python train.py --method="simclr" --bias="all" --moe="top_k" --width=128 --projector_out=128 --epochs=7.0
Rows from block 11, named by matrix and row number. Rows with one number belong to one attention dimension. Each number is 128 + 32 x the weight over the matrix's rms, rounded and kept within 0 to 255. All counts start at 0.
# q: attention query (model.blocks.11.attn.q.weight, 128x128), inputs 0-127
# k: attention key (model.blocks.11.attn.k.weight, 128x128), inputs 0-127
q.96 [125  86 104 152 156 158  92 128 157 121 176 113  80 140 114 106  81 102 102  78 109 119 152 117 129 172 169 165 132 109 140 146 114 148  69 169 118 169 163 137  71 162 144 112  77  92 118 133 147 140 148 103 147 107 168 112 137 134 121 161 111 159 138  85 108 138 155  92 152  85 125 106 107 113 142 141 138 108 155  25  66  96 178 131 143 172  89 132 186 110 186 113 109 160 115 177 142 145 113 141 101 108 119 112 166  99 139 160 121 119 219 104 139 115 104  98 123 207 124 134 183 129 150 116 145  50 149 140]
k.96 [137 124 212 125 155 113 114 136 173 136 107 153 124 148 157 105 131 116  98 161  91  98 161 144 163 141 150 120  90  96 160 150 116  99 155  33 157 163 158 129 156 122 135 142 134  72  85  97  93 174 127 110  97 122 129 137 146 163 151 134 128 184 131 129 113 137  57  92  66 160 120  92 180 138 163 121 123 105  97 122 158 112 145  88 137 146 104 147  59 133 191 192 132 172 170 131 137 128 135 120  91 116 110  71 156 189 108 167 139 105 117 101 134  93 120 146 140 148 127 150  57 121  80  78 172 149 114 110]
q.97 [133 188 125  80  44 123 200 223 144 144  16  41 144 159 166  91 121 116 141 119 157 119 128 122 144 106 149  72 169 113 175 129 118 115 151 135 168 163 109 102 123 179  84  95  87 155 171  90 125 126 117  83 142 207 107 186 110 127  82  81 128 183 106 114 116  87  50 106 132 155 108 129 119 187 160 179 131 142 149 107  81  69 168 108  27 134 111 117 109 151 141 120 112 156 129 122  75 134 116 160 191 101  78 180 112  86  96 114 159 107 104 159  98 168 191 154  79 132 107  96 162 179 113 180 220 163 110 148]
k.97 [105 118  93 153  79 137 129 132 109 160  75 140 139 162 139 110 125 153 125 178 157 105 108 126 174  95 120  90 159 137 130 135 164 111 116 157 138 146 114 135 102 168 197 176 104 100 124 155 205 107 137 184  68 135  87  61  82 172 120  98 101 198 155 132 108 199 160  80 212 145 163 162  60  93  79 100 101 132 164 130  52 167 167 129  76 136  61 110 176 126  99 123 144 114 177 159  83 117  88 129  99 135 149 148 117  69 149 154 177 134 116 113  62 134 150  66 137 125 119 129 131 145 136 146  81 181 111 129]
q.98 [162 151  68 134 160 130 146 200  91 105 147 161 100  69 111 141 182 188 181  71  97 117 154 126 122 155  88 134  92 143 118 150 108 149 132  71 125 140 126 134 157 152 159  70 228 102 124 224  89 186 122 134 161 131 149 172 118 133 181 133 127 148  92 162 133 109 115 154 146 163  93  76 160 107 137 153 151 112 124  53 110 173  87  68 121 131 132 132 123 154 126  98 114 111 162 126 146 103 165 117 139 118 111 103 114 110 105  98  99 141 150 130 103 107  26 100 126 103 175  54 122 160 129 127 108  98 197 131]
k.98 [185  98 129 154 100 144 139 130 141 120 130 153  99 102 114 178 149 126 129 100 100 105 111 123 118 124 118 130 135  63  75 126 123 154  97 140  81 121 203 100  98  79 124 134 148  55 119 102 115 100  37 183 127 112 143 132 127  98 142 154 106 173 228  83 139 150 164 163  87 136 145 132 144 109 192 144 145 148 133  75 117 124 134 102 146 164 160 142 156 175 140 110  92 115 116  73  99 181 163 124  97 174 122 113 141 139 133 129  74 130 141 152 123 131 115 122 155 170 148 167 153 154 126 135 110 104 118 136]
q.99 [111 177 171 139 113 155 163  94 151 137 144 124 147 144 100 121  60 120  84 109 138 161  90 165 134 109 180  93 106 165  96 140 104 119 137 129 149 147 138 123 135 101 174 127 136 191 138 113 114 116 145 202 113 172 139 139 117  93 137 145 122 112 149  98 104 122 139 162  92  93 109 116 120 108 132 110 113 111  87 125 110 152  81 166 121 137 173 152 154 125 138  50 137 177  64 145 140 156 142 154 104 131 134 109 115 163 158 134  90  55 113  98 121 128 156 105 132 104 118 138  91 111 131 122 156  78 181 127]
k.99 [134 125 115 120 109 114 116 166  98 178 132  77 136 133  57 123 118 103 133 108 128  92 122 142  94 124 147  87 179 131 148 138 108 126 136 124  99 143  95 148 171 156 175  85  98 160 164 162 174 133  93 169 150 158 117 166 137 110  44 148 144  72  55 127 159 153 168 128 116 133 115 148 102  90 135  62 172  89 115 139 138 196 129 138 129 126 136 134 154 156 108 104 102  90 132 128 149 112 153 130 148 102 129 182 134 168 166 121 144 104 124 114 123 131 109 128 124 101 118 120  77 126  95 128 193 146 138 143]
q.100 [115 130 194 139 112 124 107 114 125 128 103 178 132 159 108 101 160 142 184 139 121  89 125 112 111 131  91 133 144 151 140 167  77 154  94 133 129  90 154 132 132 152 103  59 165 171 100 142 142 125 123 139 144 119 158 186 124  86 133 101  90 105  73 105  98 124 117 174 204 195 197 121 117 131 112  80 139 148  66  94 101 108 144 111 130 164 165 121 136 149 132 134 115 144 165  82 169 128  85 114 181 117 105 143 166 145 148  89 139 136 138  99 127  91  82 119 158  82 115 144 145 140  62 120  96 110 109 119]
k.100 [103 131 109 122 109 151 155 123 104 141 170 157 127  88 144 132 138 123  91 114 170  87 174 144 109 104 140 158 162 168 114 148 159 143 163 144 139 111  96  97 120 145 147 123 120  55 153  93 146  59 171  60 143  82 181 143 137 113 127 109 126 225 114 119 124 131 112 104 180 104 122 163  93 190 138  66  75 146 156 125 133 121 135 142 118 114 132 126  63 115 121 180 142 123  74 154  82 153 107 135  29  95 117 106 144 131  72 132 105 122 178  77 163  78 153 132 113 187  97 172 161 162 123 152 128 186 161 131]
q.101 [ 90 108 171 131 187 118 122 145 136 106 159 142 105 112 121  95 134 158 157 122 154  98 157  92 101 113 169 156 142  99 124 123 116 142 141 154 175  83 143 114  86 133  94 156 146 143 163 196 139  78  96 165 143 111 196 197 140 152 103 103 126  87  78 109  93 151 109 186 154 123 156  99  73 134  90 126 154 106  89 159 116  83 144 128 151 108 137  87 157 131 102  83 108  92 139 153 132 153  96  76 180  58  94 113 180 140 142 150 189 156 165  76 168 134  98 178 113 168  95 140  98 100 122 158 110 122  97  98]
k.101 [215 115 164 175 162 143 101  67 121  92  50 116 183 153  87 125 136 125 146 118 148  98 159 146 119 123 144 170 112 116 117  60 137 159 161  97 134  82 173 135 168 127 150 131 192 145 100 109 145 147 124 109 149 105 191  91 119 152  99 124 124 160  92 106 115 163 101 126 135 113 145 103 143 139 162 107 123 125 130 142 157  96 127 152 119 130 159 115 110 100  91 110 133 110 105 151 101 119  82 128 107 130 136 169 177 146  83 122  72 151 160  93 113  96 147 108 120 104 160 151 113 132 117 107 110 185 122  50]
q.102 [121 126 179 143  94 108 136 174 152 149 170  87 151 161 184 152  62 110 131 116 120 101 111 185 144 153 149 100 155  79 160  94 135  98 150 101 116 126 124 118 119  95 175  98  82 149 169 138 156 166 107 119 144 164 145 143 129 120  72 123 155 129 127 137 128 135 127  87 128 121 130 141 130 114 119 115 132  77 105 124 129 158 166 144 164  61  74 133 162 134 125  70 141 149 119 130  71 122  96 146 138  72 101 154 142 164  98 115 143 149  77  83 123 121 117 135  90 121 117 163 122  85 108 164 170 169 125 141]
k.102 [ 94 109 124 164 151  96  86 132 126 148 149 157 157 152  40 165 138  58 124 151 109 128 167 121 116 113  96  96 142 131  89 139 154  79 164 126  88 160 136 141 100 181 120 181  97 151 130 130  89  38 153 117 141 147 109 148 179 124 168 128 140  94 127  72 121 123 166 181 128  88  92 138 133 118 117 122 179 160 153 129  66 117 130  95 198 168 145 166 136 116  95 152 199 114  72 170 116 118 123  90 147 101 152 132 119 126  96 154 136 170 103  99 106 132 119 148  79 133 127 142 125 123  96 148 144 155 145  94]
q.103 [107 126 104 102 138 106 129 166 115 123 127 132 153 141 143 156 180 163 130  92 138  79 130 112 125 114 106 102 126  83 112 112 165 198  91 173 116 107 130 116 118 194 100 126 122 157  88 161 120 147 168 182  92 120 143 128 136 171 102 172  94 120  89  86  96 159 179 117 128 122 119 150 146 165 125 157 113 183 161 118 128 153 139 110 100 118 135 100 142  96 132 131  68 103  99 147 100 112 166 139 128 153 139 109 119 154 134 134 149 132 116 125 122  85 154 112 103 154 180 132 107 131 137 150  94  63  99 171]
k.103 [183  94 148 113  86 170 152  79 135 122 124 141 109 104 117 135 142 140 141  87 178  59 158 148 109 134 126 122  51 185 220 127 117 126 121 148 120 137 159 138 129 128 210 122 161  63 115  90 138 123  91  81 111 146 188 146 118 157 126 103 132  91 151 165 115 124 108  83  85 110 144 163 102 105 156 113  86 138 124 154 151 137 107 106 102  85 142 154 144 175 130  79 147  75 113 136 120  76 102 156 120 132  90 120 136 168 128  93  95 124  91 148  87  87 113 185 132 136 132 163 130 199 115 200 135 140 136 123]
q.104 [136 115 126 171 127 193 117 163 115 127  92 131 116 151 168 156 118  90 103 167 135 135 123 111 152 140 139  68 100 125 136 129 113 181 122 100 177 125 143 113 123  59 116 129 153 143 108 150 135 137  87 116 109 175 174 108  85 165 142  85 185 108 144 124  70 133 132 154 113 127 133 132 139  96 125 193  90 150 118  74 150 123 170 114 111 100 130 100 111 139 137 175 136 169 137  90 120  51 164 126  56 126 170 143  93 161 149 123 149 159  97  82 198 128 129 119 119  92 167 101  84 114  91 104 183 100 162 158]
k.104 [183 125 114 140  84 119 108 143 101 179  88 182 128 115 108 124  90  76 141 127 174 124 197  94  81 118  74 125 143 180 160 127 203 175 154 122 116  81  60 174 176  83 217 162 123 112 112 144 152 125  91 145 222  75 110  73 175 166 140  87 161  74 123 159  77 128 100 104 156 147 112 140 135 122 153 119 143 147 155 151 145 147 116 101 177  68 126  79 159 121 115 125  72 143  86  80 139  91 141 101 163 121 115 177 127  86 122 106 143 144  86 108 109  96 132 190 136  98 169 155  94 196 140 169  78 122  87 144]
q.105 [128 129 132  83 153 172  92  87 129 182 132 136  83 145  95 120 118 117 126 167  86 151 130 116  99  92 202 105  81 149 109  98 149  91 162 160 146 132 132 122 127  82 122 197 176 184 100 108 218 135  68 122 149  84 101  85 145 180 111  84 129 137 160 133 119 114  98 145 158  95 163 134 127 130 202 126 128 131 111 180 115  88 116  85 157 178 173 174 154 118 144 151 142  99 136 156 102 155 107  92 138 125 120 151 157  64 211 136  57 117 165 135  81 152  94 128  96 127 123 104 100 147  98 122 107  57 141 165]
k.105 [128  71 141 101 127 104  90 120 102 134 126 167  94 133  84 100 112  97 194 124 126 100  69 114  83 128 114  81 153 107 127 146 169 151 121 154 134 152 127 117  84 159 158 129 140 156 158 135 130  96 128  69 123 133 131 138 163 145 152 148 124 121 138 163 124 148 156 161 148 123 114 122 165 114 197 135  46 203 120 174 169 114 130  48 152 117 152 138  95 112 100  82 150 151 101 127 127 119 148 113 135 127 188 107 122 115  64 143 191 110 113 163  99 115 129 194 136 149 149 133 192  95 129 116 107 113 119  70]
q.106 [107 152  62 143 122 125 106 133 103 102  89  97 163 132 166 100  96 159 196 168 105 183 122 107 140 150 174 167  64 163 121 122  99 112 163 174 106 113 153 128 134 164 151 110 109 121 106 136 157 118  97 123  68 120  83 125 111  92 174  92 137 122 151 113  64  86 134 122 101 116  99 146  94 135 161 120 145 184 159 147 140 150 133 174 139 165 122 105 103 195 114 137 138 179 149 144 144 117 128 121 147  89 125 141 123 163 101 106 122 110 137 143 102  65 166  80 129 108  69  92 143 122 148 141 145  99 167 165]
k.106 [123 102 123 165 114 133  81 132 120  94 107 157 173 152 159 141 102  87 145 147 108 148 138 163 164 107 118 117 122 148 154  82 151 145 129 133 136 130  85  43 148 103 110 114  98 131 138 211 147 112 114 106  85 128 109 140 164 179  58 176 135 169 130 121 110  99 166  93 108 109 102 144 128  35  91 108  78 172  59 148 164 167 131 173  95 158 180 140 116 154 132 140 138 151 156 138  62 127 106 145 167  74 107 101  93  98 116 118 156 124  99 125 163 145 106 157 136 152  91 162 141 139 163 129 131 112 184 162]
q.107 [151 131  88 103 128 149 160 131 121 118 103  90 129 169 105 123  97 106 175 112 186 170 146 109 136 122 101 117 131 105 169 120 159 124 187 105 105 170 168  91 165 121 139 136 108 185  78 147 131 139 177 104 154 146 160  86 156 102  94 110 112 147 156  87 147 111  94 117 153 136 106  74 109 125 123  82 123 190 116  73  97 155  98  70 149  75 101 111 150 130 141  86 141 142 128 126 135  96 163 165 166 140 168 162 107 160 201 160  89 148 172 150 135 101 120 104 105 115  76 147 144 141 109 112 103 156  95 173]
k.107 [ 70  42 130 169 120 165 116  75 123 132 105 122 125 136 126  88 116 170 179 154 162 159 151  91 100 149 108 141  55 154 174 142  74 143  89 142  94 118 148 115 130  91 136 143 150 127 119 184 152 184 152 134 112 133 128  92  59 152 146 123 176 176 193 146  78 105  68 113 134 187 116 133  66 142 141 127 132 149 134  99 149 128 112  90  90 164 177 132 125  97 166 128 204 110 163 104 148 167 136 119 115 152  87 127 145  71 112 109 109  32 144 117 112 138 148 198 161 113 133  82  85 114 162  96 110 150 184 125]
q.108 [ 72 130 169  73 111 129 109 105 111 178 176 106  98 182 158  74  63 165 141 113 120  86 154 147 131  36 165 141  94 136 164 141 122 175 108  72  79  70  96 115 156 156 110 118 115  79 133 177 155 130 155 139 167 105  91 168 118 208  81 166  99 124 183 165 158 144 121 154 126 108  99 194 104  96  95 154 187 115 102 136 164 120 144 132 169  91 117 198 138 153 112 105 155 111  83 109 127  92 104 117 137 125  89 115  97  80 184 111 132 147 125 153 191  99  86 153 133 165 144 148 117 128  56  98 136 220 150 123]
k.108 [179 132 102 111 143 118 101 151  81  82 115  87  84 119 111 125 156 121 111 102 133 116 130 108  80 133 123 111 142 167  82 158 113  99 166  99  73  77 111 184 148 203 132 167 193 155 126 130 153 100 114 127 121 168 117 152 129 104 126 117 175 118 107 134  72 123 206  97 178  16 129 100 134 196 129 143 142 140 146 116 116 173 117 134 177 159  90 124 172 155 101 119 123 105 127 149 167 152 150 152  99 156 102 174 102 114 142 119 131 127 111 121  72 106 177 114 125 144 145 126 120 115 111 124 135 107 106 114]
q.109 [111 135 120 111 121 156 149 124  69  94 165 145 119 113  85 121 186 162 144  99 117 152 157 132 176  77  84 170 115 144  82  98 141 133 126  45  51 135 130  69 100 139 152 163 133 174 110 118  67 105 127 165 123 122  95 160 164 241  92 142 101 130 151  94  87 158  89 107 143 138 181 161 121 120 125 162 121 114 128 136 155 125 176 127 162 127  93 199 228 122 118  70 134 121 111 108 120 149 146 145 120  95 134  91  90  89 126 133  97 102 151 175  95 120 130 122 120 156 139  96  81 158 128 104 125 156 124 151]
k.109 [184 106 164 126 125 156 113 123  92 186 132 122 163  83 136  52 121 119 108 118 129  96 128 110 136 130 173 145 114 182 145 100 119 173 111 200 121 142 136 119 191 158 116  92 163  81  92 180 125 128 140 167 138 176 166  65 171 167  95 137 150  66  71 140 144 116  87 118 149  89  55  91 102 113 158 159 121 128  96  99 153 167 120 205 158 145 109 148 182 165 141 143  91 114  97  91 159  65  96 123 117 100  91 136 168 139 127 169  81 143 113 164 114  99 134 110 125 156  94 155 108 122 159 131  94 106 131 129]
q.110 [118 157 150 131 128 129 101 145 130 139 118 155 159 129 108 150 162 103  97 103  90 146 166 135 151 150  95 125  90 141  31 139 124  89 134 124 109 123 164 182 131  89 206 151 103  99 134  73 123 110 109 120 100 118 125 114 158 126 161 148 157 180 127 103  64 132 167 139  82 123 106 139 170 140 169 147 108 141 126  99 122 180 154 154  80 183 120 150 120 123 179 164 139 140  88  96  55 138 205 118 125 167 154 147 125 148  54 115 145 101 164 146  85  69 188  76 142 142  87 107 131 129 133 119 141  94  99 117]
k.110 [ 70 164  82 143 131 166 116 129  56 125 155 154 106 144 140 137 147 109 220 138 171 103 103 126 117  58 147  99 135 138 127 172 177 172 152 156 143 167 133 110  87 128 151 118  90 116 135 134 110  83 114  91 136 172  90 158 141 139 111 111 114  72 156 150 131  78 131 136 126 158  97 170  51 117 125 118 109 128 115  89 108 145 121 118 138 136 125  68 150 153 110 130 102 133  97 168 101 105 127  69 115 106 104 191 141 109 113 156 165 118 107 179 157 171 129 185 107 127 150 112 128 185  94 134 121 125 111 142]
q.111 [106 137 140 142 176 142 110 155 137 134 119 124 162  95 107 147  93 151 179 141 140  81 129 193  88 137 193 158 112  94 126 148 173 133 158 165 108 142 102 102 168 131  85  99  90 146 121  85 131  98 129 100 114 152  85 146 150  75 118  92 156 109  98  85 101 105 197 126 167 172 136 122 139 139 137  77 112 115 109 139 207 118 138 116 104 112 118 126 159 130 182 155 146 101  89 143 131 168 130  93 134  98 122  89 104 182 118  55 174 116 148  89 145 152 109 112  94 129  99 161 114  97 129 154 144 122 120 147]
k.111 [133 132 150 190 139 103 124  84  90 147 190 143 143 108 126 111 190  98 120 140 165 166 132 158  34 133 143 113 141  91 130 172  96 120 158 116  51 101 143 117 117 119  85 202 174  53 128 103  98 185 107 106 137 138 112 146 187 113 128 152 114 132 136 107 108 159 120 120 146 165 170 133 154 158 123 111 178 146 158 114 120 111 135  78 129 118 141 109 162 121 107 127 174 167  60 111 133 139 100 141 150  77 135 161  87 145  88 122 121 149  64  85 132  95 107 150 123 104 146 117 151 138 136 139 130 174 119 103]
q.112 [149 119  96 113 101 165 125 165 124  69 106 185 124  91 140 109 152 152 126 126 147 160 148 132 125 189 105 157  88 150 152  59  97 139 109 178  96 170 135 130 133 139 154 142 174  82  93 144 104  92 127 133 112 170 168 140 112  77 163 142 174 141 100  93 128 159  31 145 134  85 116  94  86 169 131 126 122 117 161 200  99 146 132 140 130 115 209   9 114 134 178 133 118 120 175 168  62 109 148 110 147 136 132 140 159 164  54 147 160  70 142  86 170 134  81 103 132 100 131 100 150 123 139 118 125  84 159 113]
k.112 [129 100 149 179 192 104 114 102 168 129  96 123 114 118 120  77 166 193 212 124 172 107 133 119 101 142 121 114  85 105  85  95  96 108 114 155 162 130 171 180 100  75 146 135 177 101 143 162 182 168 129 117 114  94 163 177 130 128 175 150 121 138  69 132 124  76 175 104 156 204  95  89  49 134 109  77 100 152  92  70  95 125 154 114 166 200 102  66 128 190 130 146 114  97 159 164 108 101 110  71 113 157 139 112 143 140 124  80 135 145 146 123 120 159  86 144 194 141 137 137 123 119 114 147  47 145 121 130]
q.113 [133 136 154 110  87 148 105  70 159 135 115  95 155 164 133  77  78 158 117 149 224 190 149 136 147 127 243 118 150 125 153 137 119 156 123 212 170  95 113 164 131  72 115  94 119 128 121 110 127  92 134 119 125 128  40 148 224 122  68  67 138 170 127 119 169 102 106 112 107 144 131 121 124 107 154 172 163  82 148 165 101 169  75 157 101 122 120 117 197 154  80  17 172 149 124  99 136 123 130 105 154 118 107 197 116 144 115  89 104 125 112 170  69 144 179 100 128 170 103  64  50 117 168 122 110 149  62 156]
k.113 [159  68 153 157 181  87  94 132 104 127 191 193 145  92 148 175 154 198  77  73  63 156 104 124 120  92 137 133  76 123  81 134 153 146 181 141  54 134 130 159  76  43 152 143 163 191 103  97 154 162 150 206 148 100 129 101  96 121 103 125  73 178 231  60 140 147 131 169  72  40  87 160 125  97  97 158 170 112 106  31 132 226 158 131 200 167 107  90  90 144 114 167  93 113 159 165 133 177 154 136  96 149 159  98  74  71 193 116 175 109 181 117 145 123  94 104  97 109 141 171 128  85 173 105  81 108 193 133]
q.114 [156 101 136 115 183 148 125  76 116 102 150 152 143 102 148 157 173  88 179 111  31 133 119 163  97 137 136 126  83 118 126 147 126  94 161 131  92  99 161 144 130  94  83 186 175  68 127 145 102 100 143  79 105 163 169  78 101 164 115 117 158 218 103  92 108  91 127 125 150  87 121 125 146 127  81 154  89 134 150  94 131 127 168  66 182 142 146  94 108 103 119 173  67 127 183 176 103 143 143 140  78 190  91 131 167 142  82 136 100 112 119 135 171  98  81 112 127 109 134 167 117 187 164 119 156 202 181 125]
k.114 [181 133 152 135 145 100  98 103 117 137 130 185  95 112 128 188 174 128   0 176 102 159 131  54 137 166 165 152 146  88 143  94  98  95 109 136 151 132 144 108 104 133 126 123  93  98 145 151  85  95 105 184  94 158 154 104 200 162 189 130  89 145 138 125  86 132  92 133 124  97 105 171 170  93 113  94  95  34 178 165 111  94 123 153 110 107 119 147 116 123 154  97  69 114 149 168 162 136 129 147 144 192 163 114 133 165  89 150 124 122 153  89 129 130 130 133 180 181 157 171 128 163  66 133  86  86  94 137]
q.115 [167 107 172  98 102 129 139 171 162 152  95  87 224 181 120  75  60  96 187 186 217 125 136 139 149 106 193 142  82  49 213  64 105  92 152 189 154 163  40  49 155 191 148  64  71 114 145  62 121 157 139  84  95  92  42 166 114 148  39 127 145 105  82 127 189 114 112 137  99 157  97 171 102 172 143 129 120 119  87 239 174  80 178 119 109  74 151 172  97 132 212 198 162 124 132 119 135 180 131  54 137  41 123 135 109  99  77 177 118  86  67 107 118 135 201 162 112 121  92  69 175 101 138 125 193 161  65 184]
k.115 [115 153 172 165 143 145 141  63 116  98 196 134 124  86 126 108  99 142 198 158 153 206  50 112 131 172 142 120 146  60 150  80 121 105 161 110 130 139 136 123 133 153 132 149 143 105 107  67 113 175 205  93 107 114 123 156 129 174 155 115 139 159  73 172 127 100 172 146 128 174 122 152 126  95 159 175  64 172 145 104 134  47 173  75  57  89 159 123 133 100 183  92 181 155 112  41  85 171 213 119 130 127 143 111 116 178 110 101 133 115 117  59  90 164 120 166  79 131  56 124 132 142  58 143 156  99 110 146]
q.116 [166 148 105  90 123  89 138 185 124  66 130 143 162 140 121 104 105 115 185 117 141 150 102 120 160 105 117  68 155 106 176 145 133 128 129 130 111 107 164 173 142 117 146 155 104 129 148 135 184 134 100 139  84 152 149 140 142 155  92 146 112 116 133 142 113  85 138 120 148 130 162 122 100 130 177 123  93 144  69 145 158 144 129 126  96 142  39 155 118 119 124  13 106 183  74 125 126 168 106 110 132  97 116 131 105  89 123 124 116 128 112 183  80 163  93 141 115 163 160 229 198  96 122 129 175 128 112 167]
k.116 [148 128 138 107  95  70 112 174 101 150 160 159 170 148  71  49 176 131 164 137 114 119 154  60  98 154 108  93 125 151 139 103 189  60 141  66 153 154 192 110 123 113 137 116 158  92 123 107 117 100 163  94 114 110 120 139 133 147 130 166 144  90  91 126 145 133 132 157 130 144 186 102 164  87 113 101 129 166 158 118 117 124 170 116 127 145  67 117 129 184 138 159 181 153 140 140 127  90  74 125  95 246 104 143 102 120  53 111 113 129 149 151  24 103 178 113  59 170 181 180 162 147 118 106 134 147 148 123]
q.117 [139 117 120  76 149  92 146 146  84 126 122 137 121 140 120 117 147 108 144 171  81  81 116 147 107  90 170 136 153 134 131 108 177  85 105 171 136 122 145 111 195 106  82 201  98 112 111 165 147  66  68 138 104 120 121 133 172  81  88 138 132 119 117 172 124 102 120 168 117 113 132 102 104 167 150  91 164 153  87 121 185 171  91  90  92 155 131 107 151 131 153 105 128 144  79 143 106 170 123 114 146 147 120 164 132 173 122 119 175 164 108 177 124 133 170 129 149 107 106 198 167 127  98  67 153 109 141 142]
k.117 [153 175 152 132 110 143 125 116 123  66 154 204 162 111 135 166 191  94 121 143 147 130 126 111 125 135 128 149 104 115 170 137 124 141 118 101 156  83 160 164 150 128 107 126 137  52 163  60 105 108  96 130  80 140 147 187 103  99  90  96 109  83 144 162 133 154  71 138 149 142 237 147 169 149 127  70 101 152 144 189 131 138 156 102 132 117 112 140  87 109  73 123 164 137  77 175 118 163 109 112  77 148 127 125 118 119  85  97 117  98 102  99  90 126 109 112 167 116 129 139 140 136 122 138 164 165 142  83]
q.118 [131 100 187 128 129  48 109 135 167 130 141 131 147 161 118 196 143 145 106  96 136  95 148 139 162 103 128  87  67 136  95  80 167 124  94  66 112  87 131 165 114 133 183 162 122 102 211 175 133 148  99 186  72 120 127 208  69 163  92 127 108 113 169 163 156 160 123 102  90  87 133 132 103 115 160 152 161  93 149 112 187 142 112 129 105 140 121 134 125 137 189 149  91 151  98 117 116 106 148 119 125 117 100 123 116 139 100  94 123 109  78 152  92 113 166 143  55 179 122 153 123  77 159 159 135 102 136 142]
k.118 [109 114 106 131 145 135 100 142 140 140  70 128 106 130  76 166  84 176 175 143 147  84 121 133 149  86 135  98  88 158 109 155 183 139 125 141  76 143 128 135 186 161 181 136 160 155 120 148 107  95  72 108 107 152 123 147 115 201 155  98 173  91 145 159  71 108 148 154 110  94 137 118  54 103 129 150 136 102 112 127 135 128 104 136 100  93 128 136 172 136  71  89 159  84 132 131 106 123 116 126 114 143 133 154 137 139  84 145 152 138 148 147 120 119 162 131 128 128 151 131 145 142  74 177 119 129 125 142]
q.119 [ 90  64 147  93 140  99 158 165 164 144 113 139 142 183 170 102 125 142 204 150  99  98 100 127 106  90  95 119 113 151 188 151 146 105  33 111  91  74 163 157  98  87 157 126  96 120 126 181 156 122  77 123 133  99 173 115 131 157  48 134 134  86 151 148 146 154  99 125 115 103 120 104  87 192 134 172 169 147 169 122 132  79 139  66 130 100 148 128  98 129 129  84 167 119 154 147 117  77  94 132 185 145  41 120 147  83 146 115 153 185 145 181 120  81 115 134 146 141 145 225 140 132 153 120 136 198 148 100]
k.119 [190 107 119 117 185 150 138 182 128  99  95 157 139 156 114 156 123 134  92 116 174 117 111 166 144 151 157 106  77 159 124 149 100 134 125 174 125 156 137 127 109 126 148 148 103 150 119  83 158 104 131 152 141 110 134 102  63 130 138  92 130 126 106 133 189 108 130 186 141  98 116 145 127 136 164 133  98 123 117 153 141 141 179  74 149  79  63 178  80  51 121 139 120 103 139 150  85  94 139  66  87 195 115  98 137 141 159 137 143 134 198 101  95  74 142 104 192 192  93 150 174 116 100  91  86  98 134 143]
q.120 [139 193 118 131 100 127 111 111 157 213  99 167 143  97  94  99 136 127 193 141 172  90 132 150  83  45 131 147 112 111  77  49 120 135 162 133  66 108 112 120 112 113 160 159 137 145 125 131  54 123 115 134 175 117 162 137 110 138 144 180  97 129 194 118 163 142 164 147  63 134 168 130 160 119 127 137  55 132 215 120 103 118 146 152 154 144 154  95  83  29  75  94 112  89 172 139 171 133  84 149 120 160 135 109 123 142 134 150 108 126  86 114 119 135 137 162 109 132 110 121 102 188 157 127 170  78 137 184]
k.120 [ 43 150 170 154 102  85  67  92 118 116 134 130 166 131  79 127 139 136 165 137 153 131  89 119 138 115 163 146 107 133 135 101 110 116 129  98 145 111 113 114 141 142 180 142 201 140  96  90  76 119  72 156 115  89 154 118  94 120 117 165 126 188 161 150 142 104 137 149 130 214 183 147  61  78 198 114 128 119 108 143 119  90 122 138  71 109 106 137 198  95 139  88 113 130 153 158  71 138  42 142 137 175 200 137 161 127 144 139 148 125 136  56 118 182 149 142 147  97  89 143 167 104  99 142 160  92 168  96]
q.121 [139 113 105 100 123 134 133 147 111 134 149 150 135  94  78 190  60 148 180  87 120 136  92 122 117 147 186 100  78 115 116 162 168 151 143 155 151 116 119  67 149 122 107 106 141 114  86  83 129 115 117 135 176 128 136 154 135 169 125 128 107 160  71 117 150 128 126  64 187  80  97 131 145 141 146  94 132 127 188 105 162 125 170 101 152 152 140 141 105 150 132 121  85 140 156 176 136 149 140 150 118 120 168 158 118  72 129 184 102 108 170 107  63 123 135 106  96 127  89 108 110 151 129 126 115 123 138 144]
k.121 [159 119 124 146  86 128 141  68 108 145  86 134 110 110 160 132 116  90 144 123 115 140 120 140 134 201 182 154 134 136  80 159 139 134 116 133 185 135  82 142 133 165 105  51 142 173 142 103 118 114 150 119  94 131  93 152 144 120 116 138 125 134 165  48 123 116 161 162 154 191 115 119 113 134 134 162 126 136 143 167  95 114 103 124 141 152 110 167  80  91 146 166 104 132 111  91 141 177 157 116 109 130 112 138 111 148 140 108 106 106 131 114 113 106 110 124 170  97 152 142  99 122  79 119 135 129 121  92]
q.122 [136  92  43  93 147  74 131 161 118  45 124 145 131 164 113 142 165 172  86 158 114 163  86  96 145 166 169 163 128 124 133 148  98  94 148 117  96 152  89 133 103 164  65 135  70  91 118 127 157  69  71 119 117 136  94 124 145  35 201 169 140 155 114 102 128 182 109  83 111  86 108 185 131 146  95 131  88 153 145 133 126 166 144 145  94 129 175  85 140 174 154 145  97 114 162 166 137 119  89  96 191 177  72  91 145 172  97 126 108 161 114 151 161 194  84  78 161 181 105 182 178 164  72 169 147 157 125 143]
k.122 [103 102 121 119 173  74  99 137  95 133 118  86 103 145 207  83  98 161 104 142 122  93 159 156 124 175 136 100 120 136 119 116 131  96 160 111 125 137 112 145  49 202 117 101  72  82 126 123 120 123 157  68 107  97 145 118 156 120 153  71 123 174 121 139 145  99  93 113 139 135  81 168 163 183 164 152 172 160  50  92  96 168  98 144 111 180 170 104 155 188 205 137  88 149 168 134 115 155 201 138 104  93 131 118 143 100  91 162 125 179 127 165 185 115  67  70 157 156 110 147 130 162 102 108 112 121  83 163]